{
  "arch": "transformer",
  "model": "sound classifier",
  "dataset": "short read English sentences (LibriTTS-R)",
  "train_examples": 26041,
  "n_mels": 40,
  "hop_length": 160,
  "input": "log_mel",
  "spec_augment": false,
  "win_length": 400,
  "targets": ["voice"],
  "num_classes": 2,
  "norm": "layernorm",
  "norm_position": "pre",
  "activation": "quick_gelu",
  "mlp_ratio": 6,
  "head_dim": 64,
  "fused_qkv": false,
  "bias": "all",
  "qk_norm": false,
  "parallel_block": false,
  "inner_norm": false,
  "subsampling": 4,
  "layers": 16,
  "width": 192,
  "positions": "learned",
  "pooling": "attention",
  "mixing": "cutmix",
  "label_smoothing": 0.1,
  "loss": "cross_entropy",
  "init": "xavier_uniform",
  "residual_init": "scaled_by_depth",
  "optimizer": "soap",
  "beta2": 0.95,
  "lr": 0.004,
  "beta1": 0.9,
  "shampoo_beta": 0.95,
  "eps": 1e-08,
  "precondition_frequency": 20,
  "max_precond_dim": 512,
  "one_sided": false,
  "adamw_lr_other_params": 0.0014,
  "grad_clip": 1.0,
  "steps": 4700,
  "batch_size": 64,
  "epochs": 11.6,
  "lr_schedule": "cosine",
  "final_lr_fraction": 0,
  "warmup_steps": 940,
  "weight_decay": 0.05,
  "adamw_weight_decay_other_params": 0.01
}
Rows from block 2, named by matrix and row number. Rows with one number belong to one attention dimension. Each number is 128 + 32 x the weight over its row's rms, rounded and kept within 0 to 255. All counts start at 0. Numbers have three digits each. After the name is the row's rms in percent of the matrix's.
# v: attention value (model.blocks.2.attn.v.weight, 192x192), inputs 96-191
# proj: attention output (model.blocks.2.attn.proj.weight, 192x192, transposed), outputs 96-191
v.26 100:099121135149196168094127120111172137111072137210127108186141106120160146102143144161072104101118134109103128160094113135127168143094112091151152085119151132193116109186125101103108188172180136094102149154116118152074097152125166199126092148105079143138129153116101093096047199129125091114
proj.26 106:151098122173111143173071158154071198134164176054154149067156115149080117125107142110132143187137123164119122139178097092111095090141088203133158149189138184066115168134149106168152080103111164142132111094125170103104137119135150110143115150154173110068072091168149183125214102158156077128
v.27 100:157135078087100106180155114146083189147129120116184102120148153168172126148147125086117118197113088162076113108147156104107084118146096134068110142182076095159165098151145174108140142085086071161077142152134119099145131139110084103129160132044121139071098135098065125161143136161123127092
proj.27 107:112097159183171147053113103094125103147123088097139111074126085095122151073119089127129127094135183122144120126093153152126171139100193101169150056114168153080108155102111116130133144143181161121192135105094172140101182188151155146158122174152165150140136115117175133133107123095136134158
v.28 102:164121082083124076092158129147147148167159095137117143145170184180127085074113122105131113117110122124086096162173137151139186129099130129067142184132127109146134172138123146128109136089156088128151119139081122099173089128111141131132144131158162136148166081116156078188100104196133195129
proj.28 103:106116158189087143152123128149097162131084140174151091060114086137165200152150106123103138105105105128115113098143145147145106108110188083206122094133127158099095114114117097119193147169153118131112100104079127127095162138126114184107067126122063149149118106135099116098178152118124100173
v.29 096:103104165152149114159145071094085136124133121074158102175153134145197145133154103109121144164142059161151111094083153140146116114130085106117154189079171099097185113116127131162094117120065133102167111127149164082126152133106164127094133136065117152119154128148077172050143125120159180119
proj.29 102:124165119115125119101137151109168107138096130066150138122128063126096173117099184110163104168215142083163174040156099125129113132081188104096118048152155121201094148106112106162144071141140120166110140099095151125117115117158112110162149092157147148105137127096159172248155131132125092152
v.30 099:096135129133161155173083126130133147086117155060098141134124134110190149114121114105155098133106150106123098151081147129164082119195148184102105163068150113142127113119035093054078132149111121122127200107077142138135135136178137132118124135112126108113155155109172123122112110167138098099
proj.30 093:137134153145130122139188167162133093130136085143135127097125115149113088149141168168155131131178110148151170087158151100148182180081102124114137081129125094146154161146174167130145126101106109177112085144153137164130167114063136085102017061120102104142091092132100141116149188086145152133
v.31 104:148122088123121161075098103105090156105107131161068092142143153111099157117134105100125113074150138092136144107133145105160115141123110108103131110139122150128148157074070162149110096106148198153144119109063153146086129081145141143175145075164145063146158073092100073157131145142129125164
proj.31 110:132095121182149106114116063119088075080096127088183103095116099104142108090110127142123097205110127114137114130133088120144149076103170115155120107106112173141171140152185133134096116105094047133112137116221129086164118135089106084112089141071104181041045169212146214096114087131153121109
v.32 098:138111076130160023115127138126211139120125071117148086143122118120064143139086066173128199123090119166115161126156076160158135131096072113105143096127113146099145129127128182125102197102125144076155141141167134167147182166075113079127080135167203129111136099159153131094142146108149110123
proj.32 095:095135180100052211173086098167096133145115146162124126154154130116152128126154230105059152100122163138128115148151099111104110096128168149116137166118170120141067127137122112093150108124118147152122164095082108142121093122205146109113154181096084125141114160065160098129087128171115076168
v.33 105:124086187120153149125107143169125089103174137162076139176144152131152142115102140117072089173143144143106077132089159092133121068123123159079101095148159133141168104157174085123021135164143158093117154162101131086156088139106091120162144096106218140106153156105132166118095112114102105134
proj.33 102:136156092171091059172162176034105135125086115081151112092160119149091111191166140192165162097098107106164139134129136130072099190181155074111121182110122125123103136075137191149142113112080100149137126143118187173134171092127119124134144117148061127159159100122083077167136117149149179122
v.34 115:157095067050080099145117104118144105116142173178158192155137164093106101166137100142118133153126144137134089136110123088141114174125188083097124092134087130135137203158139137129150124155117119118118089107138122032089116156170170083121183136140034120084162076104191110147142096225171119152
proj.34 103:110125117202112189081176127128102142182088068094113053095103082140163158109170090098129123142144111137073159134179120182138145132163116094145112171177145125083112088128124124146166197098173136120110115160077141156127115117091077213147084114122176122174102116117106133103138146085123126107
v.35 085:138090153138183096108111160142139186136136127122133128162163191123168108133135151119134097133107086081163180092135151079133121116158098153099108061183106093136139102124070160042076094124129091105134146087020164117115102194095095158136090135183163144142105118071124105106136095041160143137
proj.35 090:147158097114085116097147087110138109166090154112089087063074143155064176130100125144144149102146157172085069121130114149047212139117141139131131134137131176136140159144167084149101144141076117148145096143192140082144086121142108113104092131068114146099110172179107133127199135196118095092
v.36 091:122157146041085173163120113101137119153113127153134131136082194098118120120113130117126120144111181084134104147188123104136151137134065136151123161202108159165094125119104121131161089171119148158099146108144129142076141122120124108104072173183078075145132083144130087123060111145185147092
proj.36 084:110136087204149132122143129135127097123128181090158159120143103074056132097154129160122161111124075087111131149101147132142123103173144138149107119108139102169092105111165117109128166116110087082136107138159111139167118133132114123111161087090145121139138131084102199079161113080032121101
v.37 107:137171129107168122179085076125129094153101098163132109106081120155085148076130088121143164093152143116120126111072109172121114154114167134082113157139127125141048138070154083137106080111160151082111152105166099143179063098150075115102123096183096129128137136124074105112111121098201158097
proj.37 104:048130117133064141136107124094118168091132140078143123195151104086185121147126160135117111125212130156135160086155158053139085099081121147148119118087188053107183149135085158146120170124123124169096124148104152150108130078146159149173180139122105124126120132114194143183107133138105111145
v.38 104:131121093100135133108151171111151110095131101083104161088154138086149124173110182164140122137073041144114154082138145132189141046179140112085184103183099080167128127117166158140093127095077120091115145132133125145095144120086128075109165125141174124121149142138141099223066147196140077173
proj.38 093:147140141200138095142119071167083175177114120185101092106126129185127121109119120102094075100134182110144169166127102133103183157086147099107088123078079184096170127116096062117133128113104165152155146093140120140122093195140049152149085178127095123202162166111106117145133100050118168077
v.39 100:168172149086215123155063136105168098106081133051145126083112135085160087111217116127092126148144077141088076120111144126084119104089130064162136082174148072143119179196130116050114138144174110067160119118176123148098150138105127142066146115105113135118095126109128149157144122108199088072
proj.39 110:105104141146068145103165150149100182133122107175115138131120105186115177137077110125144150155136131119144158100120150117101111158125146167068146145109121141144129093133120102181123155166069176136067134164045175087106102073150168129194082185138151126157101131109106117125104148142074170165
v.40 103:169112053085155109121146125102165124116105153073127112145143149113139112119142168161133132170129082128201112088095126123107169070130185075123180133143159086099158156098103177156104140072123156123146103145102110052152155112133149132113143117112174155113133126088068127126133111167122096089
proj.40 097:108063208148077104106102132146088118129140054124093127061121123163188154094132144110057112123195124148103099113139168150139139160134137089058117142126106148157116105104098147169095115138102132164119129103096174123089124178103107142167084171118115075175144066116133144181140153154164094182
v.41 099:130114100141108131107104117156153111091082126160070123162134117092111073139115148073142121094058123129125196097103107090146124171140152120127112142179065151139141117085191086076169184081114129156184120157133164175146103136106120142089149113145146158091110056128073139167128184067151105134
proj.41 100:033171188156097144171121122119100160171151163143161110134103139146151149127142136148079118172166115093095052113114148130161146125114150148141073129063166110140082146140068149198120137144191090078124108160104118071127145137194122156159174132139133108163219179085180094129174122149149153108
v.42 094:119147180119186125117135087131152108139168184118103111097156140147164185122200165102133097117178145143145108153105134142137072127095089094076105070098090162165128127113145105122160103108086125127156106089120127110090178127134170118076101146069123161085125133038147168179067099175134131128
proj.42 099:187122128136108107110138134141093175095061106092146122128110104119149151128126104136137158175111142099110159103142120109054127116116196132136153106168149150148077115139109109177098138090123112121124143119084172082115099157104151066138098116163159154183110112164106157100121116152079103152
v.43 097:173100101151133162075114151165078126113165115135101127164139167102157133135100128192085070136121157095145169153089095154120149163089150139138057144118126119129143196123106139148124135119107127088139064136097077118138137176096189151102157208127158122138122107096196081094131079155115068114
proj.43 096:111137130116119111138112131096145089113138119105130100073109139138114096115138147067142181126135129171160062124145168149188108093152092097110177104160098160100140089168106128152073097132101160152111122143156157097112086121160105106101048083133122115106129138212078200134101165144203179175
v.44 109:150112201128187173157073127117113106134121164141123097156120166165115151179063161112124116091126124096172120125129107144099109079196073135131141122115125150159204050090159083146132171098152177143122176117118116174182155211158143085094098163087155131124128135167053113117115137144152187106
proj.44 118:096157104094075066159177136121167113084173165159171187166144100098115118187160134190095149121137139176142157112117173079133124131121159157092100189079147067125078172144128187103078078156085089088108110138152118113088134087099133141088166090105115117113146109123149108144138097069131096137
v.45 091:134152091107118094144181132155151111156136100101170160165135174154093186138055130132110073182131102114141121159137116194094137102117085163131137091153169152121157088169144129096053153161075091137113154123068070097172081128150108161138137090111174148091127154107142149163090178124088111124
proj.45 091:131128171195105145095150150103105177094112105094118123083155113108107101143181137141107195056100148101137114121140183121126159179151167076118127219124105105153099153068098107176169089062117152092169121134102170140129192122091146115114139166131115125191091094114113099079091059149131150156
v.46 106:151067070133083151139115119131164115165102149105111139093128163117161121130103125127092162128115131137109116158121018176078107090192144049167132165153105154111107124181155168128200131130083109144094166116128108178173129145118163140117161084127173098192131124169119065060072216183146147099
proj.46 106:146179109213092129081100143127157140108144107141163118162152141147071161119136115127169112152066075107121091149177179138176190152086100126168154114207139138104155116130129120094100178133132160157135117079108137090092108176158102143168098188142086111098091118075188142172167024115057095133
v.47 102:158069115127138135147128108158118176112110110125154140122157105080106123155102133121204066118128062108109150143140083137115123094083113104165199127111068125151131076102098144131108109160132135074136068130215103138082109138138121166161028109121096123111119042143153155102121131111068122112
proj.47 106:087165105146106103109120148090152121150129109106115120137138154100108119118122088129093206119120181146116065130148084119151119149160066158124083065151172133094086136180143088129156127102087118156141165095097086123141145070129123090091195076155085100076134169112141089091116139146134108120
v.48 095:086112124178154100136164076132110094111151151147179177105127143072116134165153085113119165093142114139146146164078175087140124180081102152138081098068079073132138082176111167156097097099134124138139125178140126102123148101109098162099141156131095129067148148129134159156126105152110119086
proj.48 104:096127126091128102117082171131144111098108138086138091127137099144128100126132096153114098118154152159148115098169089125129105106153078152137098159132137149136100117108116085120151089151151180155121102119125137220151162134130124117159155059171154134204161117130087093100105096102162174168
v.49 085:158113103061086154151124141151144120140160178083119147132144178123111175166142098176130150133144158200172150163099058105116089137148091048133104195149109085117129124109100117111159126053152129128188162109183121128141099126148141161104145105104097111157115097105168181108165074102127132143
proj.49 091:058168116134146120141088162077095116181163075180132097135090099137151129068110172064125086103139127051117152117094183163155169138139156151128120086085143109144116106118104162116129132179153141130081099149105133162211158099140118069182145086158148162097144124113102103157049166102127208147
v.50 100:166171129063089084093114066125141160147106128183137109136103139119151144182157120107123130144135126156074139105104062156100123122134095156064158121201125135116121147122120118100138080155139118115093112138109101115136093146143129085130123073083118174227091094104105182153117114113137105174
proj.50 107:116104143168159104059142106131117128146185127093135135065146098152085133021087142113138104115091105122151122107162131138096137082117155058159124146111108130125129081144086180127104205077145116150137140090151136157061140128133098146094087168096143120064105115140144088119137132192113158077
v.51 096:155167097182104105111144119094107114140098140144126150076117160145115093133082113116164152127138177085150084185111139202117164143158135108119097137132130144137121100132141180106098142189117118152103140128049088030118053089156143089154130101149115127139104110132149163117126074211101170149
proj.51 099:105084124092115165153131154161170159111157126115117106165112068102127143098195058145137092143114089123071112062187162105151089149113145120128161112146144117148117134120076119148227142092141106085173082114159137171110162153089118126099148109142121085102113159123102100122152183079114088149
v.52 103:098101085092183143169162103108106123129078125085170130125151185117158146129204095126150098120112111125172167145112114126098144122149197070106116133133164153098096136120069076072190117146104095085193126061073160072076156100133167121127161164119155130128104078098124123099067102162134122141
proj.52 114:167109144137109091047154162099145118134120108133064090136122109212107135127117149104129147147165113131101126091163162161154129151120131129133173106181129101152133122146169161191086180141108124137066125198093154101134061175120122142165108146155118140126066148154097118169133186122147106086
v.53 094:133118136078119158145120065142145114171137136194110147139098186195153085116119119070121103185160140039155122137126089113148129066142213095048130090124094122069162174129156057116156117125162114169103101123105129050161134199124149127122200107145111134128109122079154058142165136170123143162
proj.53 099:155064141111122109067168147124095120140114108092105127084124054105150154084119135145148128151104138170096078114151128179108167160127116117201138136201122121142151115139114212115097182123148121117185173108110170100047134080114148144162063185100124116143139116185170185136103122123156140176
v.54 090:143086182102185147160115131099187115101104146085100103114158148151115137130125159205153157106121126176127106118026121130134143090153111130134151141095134092073144176109135150073115151060145157055115168185097172103179138126190116102115144094106186144113144131194120099132141131142076153165
proj.54 101:105166065128110058100096158136114104131170062147126180113067140152147133153192115142063132140098125171146109086166167131093112152153149123072082152126137073156127103093157152092161086169119094158072117128134103130126080088109092118149154168106115118102175112134177106177175140141159120065
v.55 102:148139125115157125168177098127147133101110073100122159162143217126139164059179112159187168120168146136184103189122128134175189182161146147105113145153153157118055157131098140112173091124109111164123157101148090126128194159105137104132177097097111116102167125120133143104125107167121117095
proj.55 104:116171131125131130117073179167081123157115093142132115133122087130126104137108157146108108101100136125071146102144144147110134095097082126113144114113103118195199108094113167154136107140158153110079080154104149166150123109134109176163062144121160174183116094158139118140113150091148119144