From a checkpoint of a small sound classifier: held-out accuracy 97%.
Rows from block 4 of a small sound classifier, named by matrix and row number. Rows with one number belong to one neuron. Each number is 128 + 32 x the weight over its row's rms, rounded and kept within 0 to 255. All counts start at 0. Numbers have three digits each.
After each neuron's rows are labels from the 100 clips, of 14976, where the neuron reaches its highest value: "loudest" is the band of the loudest frequency at the time of the peak. Only what is clearly more common there than usual is listed. The data: short read English sentences (LibriTTS-R).
# fc1: MLP up (model.blocks.4.mlp.fc1.weight, 1152x192), inputs 0-95
# fc2: MLP down (model.blocks.4.mlp.fc2.weight, 192x1152, transposed), outputs 0-95

fc1.374:196142183133066114118121120122169070144080089150152112106112147124082131144112101168125137139170135081129082128144046119107084086078096125114127107124175062186182103193105129106138115092196162151117114110102143106145214157130142057126050114117128150159132140089134129117118095151134147128
fc2.374:111063099140193148116132081166141208080160143062068056113128101117136111135161193165113098173120131158117134160066177122168168172133144110122157146092136151080101124070151119148070057177040123108151106165136121164113118122205123150133134083144093072154113162184081136143136144120144128142
loudest: 2000 to 4000 Hz

fc1.472:128177121138074113111105160111156135137141174103154131164065124129200145126178158124199122060091144103087159107170133075148147108142101102092141138119174132129132082150071165141114107176117119177142184088117139100141113107166105129116097145113136100120131084069098125116148157046138186138
fc2.472:121103090085149128114165109122118126119113077137111160103173107140090086116082114120083108191171109104152102153054114166083134162163091141202116059137127132111177122090186081125122201136113086141175049100148073143116113150113159121145148135156104120147147144179179131154114087191172066132
loudest: 500 to 1000 Hz

fc1.224:150160153122100056099177130153147097179140132127145069156075149052130159098133125180166113147102140090186128078151107065132089165119143196128162126124072134152130155182129108117147145116097174097112188193071106147104123118081121169116164192095078162172094173126127057107148050156105114104
fc2.224:154100162153145171076112054110123183118090100081100138106112086152097069127094162079092133127178138148113079184077102164140156106153140138140122133129182141100115168017134090094102133121104135147126119147190110111150169129174107115147108096182183110108129173109113143114088157144128126140
loudest: 250 to 500 Hz

fc1.528:143108101132023103063113140087116165111081108186126115163141108205117155165100157118127129096153141127137064124158134154130027129109079099120154121185169139109138106105137146108157142175078114092158118194130170155130173102094105172126126121136125087130108090107168107089102089061063073121
fc2.528:206117160112210117175144089118111098082175131061080084148113149069113148171157117139147134213075133132078146162134156096153155112127095122156130126106146145111147114122136117114124059138137144114140065140095155172154180116166111090126110102154114076162086216171116099158170112109136207156
loudest: 2000 to 4000 Hz

fc1.678:139142136116131070136132103176117134134137160101143102173106124164093131148051099126184123153093155111115101157162179097167096152116091167132176135138056139189081182114078108137115182101099126123147153144137108071111123087176119074100136239124076140134131109179138120124081163097127121121
fc2.678:137083110124073118102107094149188063042071088168109133151094141045122109131103135158091137156130174070113126121095135150122115075177123074125143105105134126095139146138166081098147127153141096139146157166132124154141157131169172136113148116149146111134051208116166119105182108116079218134
loudest: 4000 to 8000 Hz

fc1.241:124156119062078105125136157119153123119095098184097074156115130162146106134099205113135104131120104083161104126138113124147110191089109131162216103123145186150071132091140120122149155126094120138145156151128102170156123174182115146142143163151107082147100195141130103081129127131075108126
fc2.241:203118156174164135139107087095098089078184126075071138116099153099093170175123108146111122200098167114102145159119148118131156082144085111106099180101117142106134141104151133120114077166134135130160098162110179154124167075077110093125134100157106083122134144168150132151132126065111167175
loudest: 2000 to 4000 Hz

fc1.541:178119162181124127160092116128140100125147150123070135098100172098109124129141081073110116168064136122148129120115140131089125144070190130174132122143135154151117154133122106131100087188134065113118127117081167120120144043165080109136136131105157150145095114104116160114078163183175121174
fc2.541:115155103126166078110182098163107133152159155130115086144154096137118154129126183179163126132166140100092152113109114145137144121175104112070127106167144091122163114128160138153105129117147167142126127130184112113148097173094187102100130135174149072124174130191119175153156090051091148109
loudest: 2000 to 4000 Hz

fc1.449:156165141136090108145149126141151150128123143103125110133071132167136112173078090124165177176128104120087093107144148107135121170078163184136170125157145154157094147146099109151155179069083103121100125129135127122128160098176143124098116179146110134156127114165185155110109161092128126125
fc2.449:157123080115116143080087076140157087046076079132091122158105156059120151139116147153082135167115177083132133162100173176129124068167097064103162095099131133112151122088180101115156118183146105123135165137099124126145166094164148124129151137150163104113081189163148108144156116097057201153
loudest: 250 to 500 Hz

fc1.250:169138127074117134199099139165151151131166164129114130117091121198121143180090054073163130143113083102128106073139160113142164195105129175115170123146137116138066110155093082129156176091126106141078140152119124122144143117154176149158120204113096134149152112155162186131132118102137131100
fc2.250:114131119163137102070099094107151060083085075121093137155110122071137123117158131148084114170118167128112108141077140144124115092152097080080081124093132114092137126073199127115109134172111142139111134117150146109096125106131155103147142103132162112140104142122143103099121171085069140213
loudest: 250 to 500 Hz

fc1.321:142110149140140117118095122113130118105120113224113096120091173178096086136119139103110127094165102054139083097138120162139124092076151108155159128120156123108144096095107100181133108104129098097175066155124157121173112164127131127138137121168093117133138132138118181140216085099109076156
fc2.321:184148134124178097164140131148099120128187152080099112153128135085107177103151121125145071223129152138072136139080186122120118132147070097080122122088096124082122133111152128132096129176099135139112104057131127131098196110111174121162099135159115121153134147141161112122087162073135167153
loudest: 2000 to 4000 Hz

fc1.416:116150118097188125150064092146078130175117187077117118172083147172122138216028151134212132179085123131129160132106194161127105133111119179109163153181149147159070157114060163153130148129139129089159115131145120062141116112160108103065163189144096130145148091164182150078120168120130135125
fc2.416:143107095140079128109127118181162092066081104163099128153113185058140151085101134164131173156120162061083144111130165152111127104171095052124171093105115160129148157126147093125174107155149101132161152149088122153150173122185146114123174130187155104123095224153162138140178086109081234140
loudest: 4000 to 8000 Hz

fc1.579:132185157124102125131143108163136127114147152154143110133107151179127097165129099117131197109111144092117116121173153143155147153114153132119140108065145102192058101157093146142155178099118115118120174174147137126129148095159126127093179212100099107182145089174157116127093189165078082130
fc2.579:171084107154130136115102075122147123088094096109057173126106138063145110119124120104093073185100147157112104157093102127131096067175108095129166105143159146093157137099199081116150092154113107145096123102075112116100161092146166081153127070151168101112055153098170120100130082106125180146
loudest: 250 to 500 Hz

fc1.355:078149127109091116117122094164131110106170140137188111141041084144142110173123115174188121134121127099176132110169157091118131123139116120128163110159164083203140098158100130139144142102094130134088189143095110127156142137172127085128133219074079112102094114166153119140163165139122182115
fc2.355:188095107136134124118106067133154105069058102084079182101105163071097103072099153098051106168110172158123128156075115150149119089124107123117151133087117165096107158114173092127113144165103101156139158157141112137140141093135134144154130091194113078157102154090187108097115108144130100155
loudest: 250 to 500 Hz

fc1.143:136148153118156101115103101114107137151103208105131126156092150154072114192074134125161113157110140126081121139166178102141107164073126200107181146159177168150055167121081125143111144094100115089139099151129142108128132133169108127099106166169098111156109141181174144091128176069116124108
fc2.143:168119080133095143106127110147162100047100096098082102147099194066126164132099128159120151176118159054097130128096164140109130053172091060131151081109101160131153151108153117136155099144152102121161157138081135152145180103163118080127158110186143090131103208157138132120171104112080202165
loudest: 2000 to 4000 Hz

fc1.194:092132145175073092109191120083075101135130109182115174108137105095096139087092113075126169130088132132129112139142134099094157130052093062148140124144088085130099177139143131158173165168126157151154132074109112136135119133139136149157164160136174149135148118133142106107116093114144176178
fc2.194:128127088081137082075099184162182112054099127149140120099113145145120108152127123131152086107178195106134141159077100122179118136232132162129090124128135153130133114087128127118078140078110108127144097158209122138148118130091149140121112137120097097091123141072109130117128145157093123084
loudest: 250 to 500 Hz

fc1.335:166144154113112136159150129150118174123175161081096154145087133140088136141116086116160109152112085092129089116118118132126158210093116128133157171135092070124089159154099120140157181100114129141106163163094128081131150099154184137113116204109065172183139067106144168151127141119132131148
fc2.335:113089124133104132080098112165195042057069061160147180156081109065119103116088125113115138147138192094100120133070140116117094082173115099138098085120163150144136174105165078083113125175132120129139132129161109146095104137123171125145123135119143081103089216119153094085117159127040158212
loudest: 250 to 500 Hz

fc1.722:143126118091100113121108127094139142123066112148145083153088127173157107159086092108153110127148127104142077107192190073152107182061121147148188103177203127121077142132105075148150177069086092106146106091073122153150167111136113171148074162153117081170122161152179151098098134084134138135
fc2.722:147116108164153128099119077140143088040122099094086069127112161060110152170137158151118159182117149081066137143087161131124119076176096107132158121110100169094148126083182112109127067154155131111158160167112174148134167102151125068101168098169145103139103180188149084127187125109068179156
loudest: 2000 to 4000 Hz

fc1.289:175110138090064081116141157127156151152087114139096069082157173156126157158134075142137086101191071053180123123150138099149168206100131171158190123188102119110124124121091135130141158109116159119099169185099172138144140088116104166120092197135120121162153117146117138086140069058131161123
fc2.289:166127095173193116111056132122120129056155094128113122166098142146098159141137154124140125195083192113084092155084130143131132119120074088139108147084143153094150141100158100123088089168118106102121093103120166144165185128158144117124151100131101073115107162131169116192136123142131145191
loudest: 2000 to 4000 Hz

fc1.593:149168162137096160159125106155150161159149168136155113118121144148109121140082071117198150142092100057150121102100112122151142182094138122166164159121077136140065128124115133168165152117101127117129130144094143092156115136176154115123124242134077142170140094150103186135146177118156121129
fc2.593:133097092115093094116110109159175057039086064134092197146118126063125109103136128119098118166133206143102104160087160141093108093193096121139117136130143123114155131103156059109119135182121109140109120137119110149105120098133184134146132093159134115121087174113184112097122137141063201180
loudest: 250 to 500 Hz

fc1.609:172184143102071092127124133130156132113117146144133135113061154171145134182077103118178152107121122096102089085167140078148129181107165181098154137127142127169089142172091116133140167104072124089153134163133121125148143083151133140090145200136077136177108118177124214083122203143113083143
fc2.609:155102087142132146100084067160161123059070072104091135176119156068134094112127124137080099166105182117126119160092135165135126072161107080152121121117159149122136120081168089127188118160143109144080144148100105126096176110136170107138124117147149096105081193101176072143113103100083199167
loudest: 250 to 500 Hz

fc1.645:124142128149134096107118076059113134168112177101109116185109116158144098203051147083096125161111095123110108119161201140139090149136114184150129093131137122160068152116088126150138147105141138079173049128186090142121143102115091161075178162138091123147163077141211118112092155114114105104
fc2.645:173131098115132157092122106165115122080096109118097088158111160080144112129101112161128163150121135082087130108137155111124109069172114050092197097109130178153134154093135113095181062132153120111113176157093154149147180085168120063093182129162177140136104198207158109113176102120071170142
loudest: 4000 to 8000 Hz

fc1.746:123193097106118098121110140077192092118088144165114059123119090132160137153115125116118135184079094072154116114150146095150080195084161157147139115135187169117111122155102091137133134156082107121122129162138136199081177116172087142128128165137063061155073159120139135062117118151088162173
fc2.746:198091138153175158144100071137103144112156113063067129135095201104092147168124134141130083172140160127094101136110149111124156089163078103098150139121107155103107138079162105116114060121130156115154120142095160154142175083125129070124108094176145084109137136160144092182172120062097141122
loudest: 2000 to 4000 Hz

fc1.286:096115111128118112100161082100088086084114121097150103116144151087120178110135150155156157120135119118081170127140111105165136174141102168135159072101129112100068175123120080162114088143133150161169146096125125148076154166162095122147167097154172198191170106173165133104078145097170077121
fc2.286:125155112115119178145104175106203165102127123182127152113126096125109096099142067085162125138113145146149070149129136130138118040170155127136117138086142156139123078109122172074113160115148131079107084112096151143139081115112219140131087129123068081118073176102090101112129128177107158179
loudest: 250 to 500 Hz

fc1.186:117207132122150091164092162108134155112114129163117112128124111134122142066114142086138145120114077108130110128190110103129098142078124129169123154068087191129110148154113063145188114109106088093168137132134157134122135079189094150168113129144044100191130100109167075128117140166128095146
fc2.186:214078134146125125123151087114094120088150099075086136130104173106085137214137100176123115200109175094095134165058139118143124115137073090107173110137164160108098160138146122099100057180122162109147090170129139152136169103126131086119136118153146110134103180169118127119156117063081191140
loudest: 2000 to 4000 Hz

fc1.614:159176148126100104123145129147164176113148162130097134144065138139108077164102092127163147173120142099113100086133158106132142181101134154135162136146140138176077108166054140106133173062081111128097153097138127119135144100170150110077149168137073131139124087171140195143122186111103117140
fc2.614:143102105122123139110104089159163053042085088124115161140080176067124128138094143139064124162107148104147113161109154173138121076164103082117160096096111154129131126082204066122168131173146096143117185140112103132107151097148157125132149140137169102138073190112166123130153111125047179158
loudest: 250 to 500 Hz

fc1.284:128148128146175125124114105096116132206127229111049127152091110188135129188018140149121127159083100155074089130115183127120086166093113212148159116159075125116090187096075156129142167113125138111138121141119090107149112099124095159089133187148094152140149069126201164098114160120118117124
fc2.284:152121117113105142111115087175138102076070093133129132164120173077148134136105115162151176164105150066106127083129157127115121074197122056120181099102159177137123163112136090118184076131145138102123165159090155147136174095156127081088192128150160131107106212188172106120181109126061193141
loudest: 4000 to 8000 Hz

fc1.410:137109144148043121080129138107163173110079057174130087133093104150150140179114109125109084117163157073171107111168093150142061142131122128149200103132138104096110098130095093121098114115120104143155130194122114089165114134177125116133141097146117110168092132090175082111129141126096128130
fc2.410:152109140140216156147111131122124096113195193111058127128155126115080135141103149135155133160088121144081120150104172112166144100091082111137094127103117160114093122133158119114089080164119137101137096130120179227122169134103119138098115116151100049144103199201120125151166111085123121124
loudest: 2000 to 4000 Hz

fc1.69:142178109102101107169143142146185131134170120157139149154090215182111087180116046117182123162085139099153124106123158096159161172155143101101163150112076127142037131167116137139109087108097080162118144072092098167149113121159149088142132188141140164172115115147114142105076150128130110172
fc2.69:117107124134097123101106107168179059068061099128088155141086082070135116086183146114070130136150136122105122173120148149114115090156110128144124106098107115107168129071174069093085132156114172155135151158172123084133141102145180119146125106150128081141091176111159167118176127121066176125
loudest: 250 to 500 Hz

fc1.192:097103125152045119162153122152133146127179107140101127126132134212113113130163088174104138158121105140119101141144088126110083116167152119103198109130168119167134101125133152135122131162093114166152055156099145140163158090136157082090211115105134131126069116141134086100120157155105080117
fc2.192:136171138168179130137103141120126131118119170122145122100135147083140138121117157103119121127109138146096164126119143142155161148098072081114073146119104111058130133180130184119183138086108136155137191084183116171097102130136115157165082133167108108139153191125107183131150086073177136134
loudest: 250 to 500 Hz

fc1.388:181105131158141137087091154073110162109102184109135155133098113171092105205160083146121130137126106118152081058080110177135117125107145089098159122107178102127117070150135089135110110139116114099143088197128114114183105143101121085158112103137166097132082167136149168080133166080106152147
fc2.388:120135147144181136181158085180162110113170130102105095154141147081149172135101175140106119111134178160092143188131211084159139114159110125107109095122120147125147149113198170101144088140098176124122193115123126172079162105195147087107121141186115095149119151148118079186185119098078095124
loudest: 2000 to 4000 Hz

fc1.323:103206099123165116125167081157192149121144156098128089120147111110142150131162133136110101165126161185136138145072134054107144105047096090128126106083115127099109169189173180114116096175115126141171143120118126181097151149130108149154181125124076179205104102123229093131089112113145080095
fc2.323:138109115140144126141089151109116142138153120123086131149110106150090085107148088144132131140111087108087107110149082167255114106214170132129134147086154173128123141040096097128127137093100166085063109167110134121156141074116209104165095153144123083159156155141051141144110155179107142168
loudest: 250 to 500 Hz

fc1.460:104186122126166150108143147115152117155127117143167119095082151115101171129135138183194154088142152170109137131126122098111129046111033101124140110144157092120098121107154140108101091087172136153133123109140172080085146156093160101097066186102145109118130158102143089148130135055100190112
fc2.460:149075109126086096110112076153117150098119120155132132138157098110106083128163135098094113122099104112140121157105090183117110192086248087177124109144116148121165127101153113188058175140083076110148096100134116150191132144170110162171151098127100099193103135134086172147122106167142094111
loudest: 250 to 500 Hz

fc1.558:132140162127094118106137138083135176138095084149182087159059138153114095153143127100124168111064094082079131141189126139150099162101103177116153091100129145134097140157108130154110177082077094083139084134161166105067168085173085107129125157121052133148121138155138098104062159148093160130
fc2.558:147092116138171152103122086154122080069137112068022125148167148091154120157088104143096146178134155134106082130132155165125137103152109078148163126132144178123131131104149073115134053168163114125106158142083147177183168105135151100110164121154172112138084163174145087114209102119083167131
loudest: 2000 to 4000 Hz

fc1.733:156133143153147099122118149125140129141139161105110109169063156053134133104159129172134118138075133132126147103103111104123150146106131165161121125105043128126111126142139101078139114154091120097125191211153148116125161132129122098092144151162058143210091091106098053133165129181127081119
fc2.733:132095151120095157089116086133137150112094100105108169126159062124110090125088132121132136132135148151114083160123114132164097103186152137141147112097226142097128188081149076083110145113083189145108111135112095109142129129148137163157132082115152113089085244102127151095131132126111177165
loudest: 500 to 1000 Hz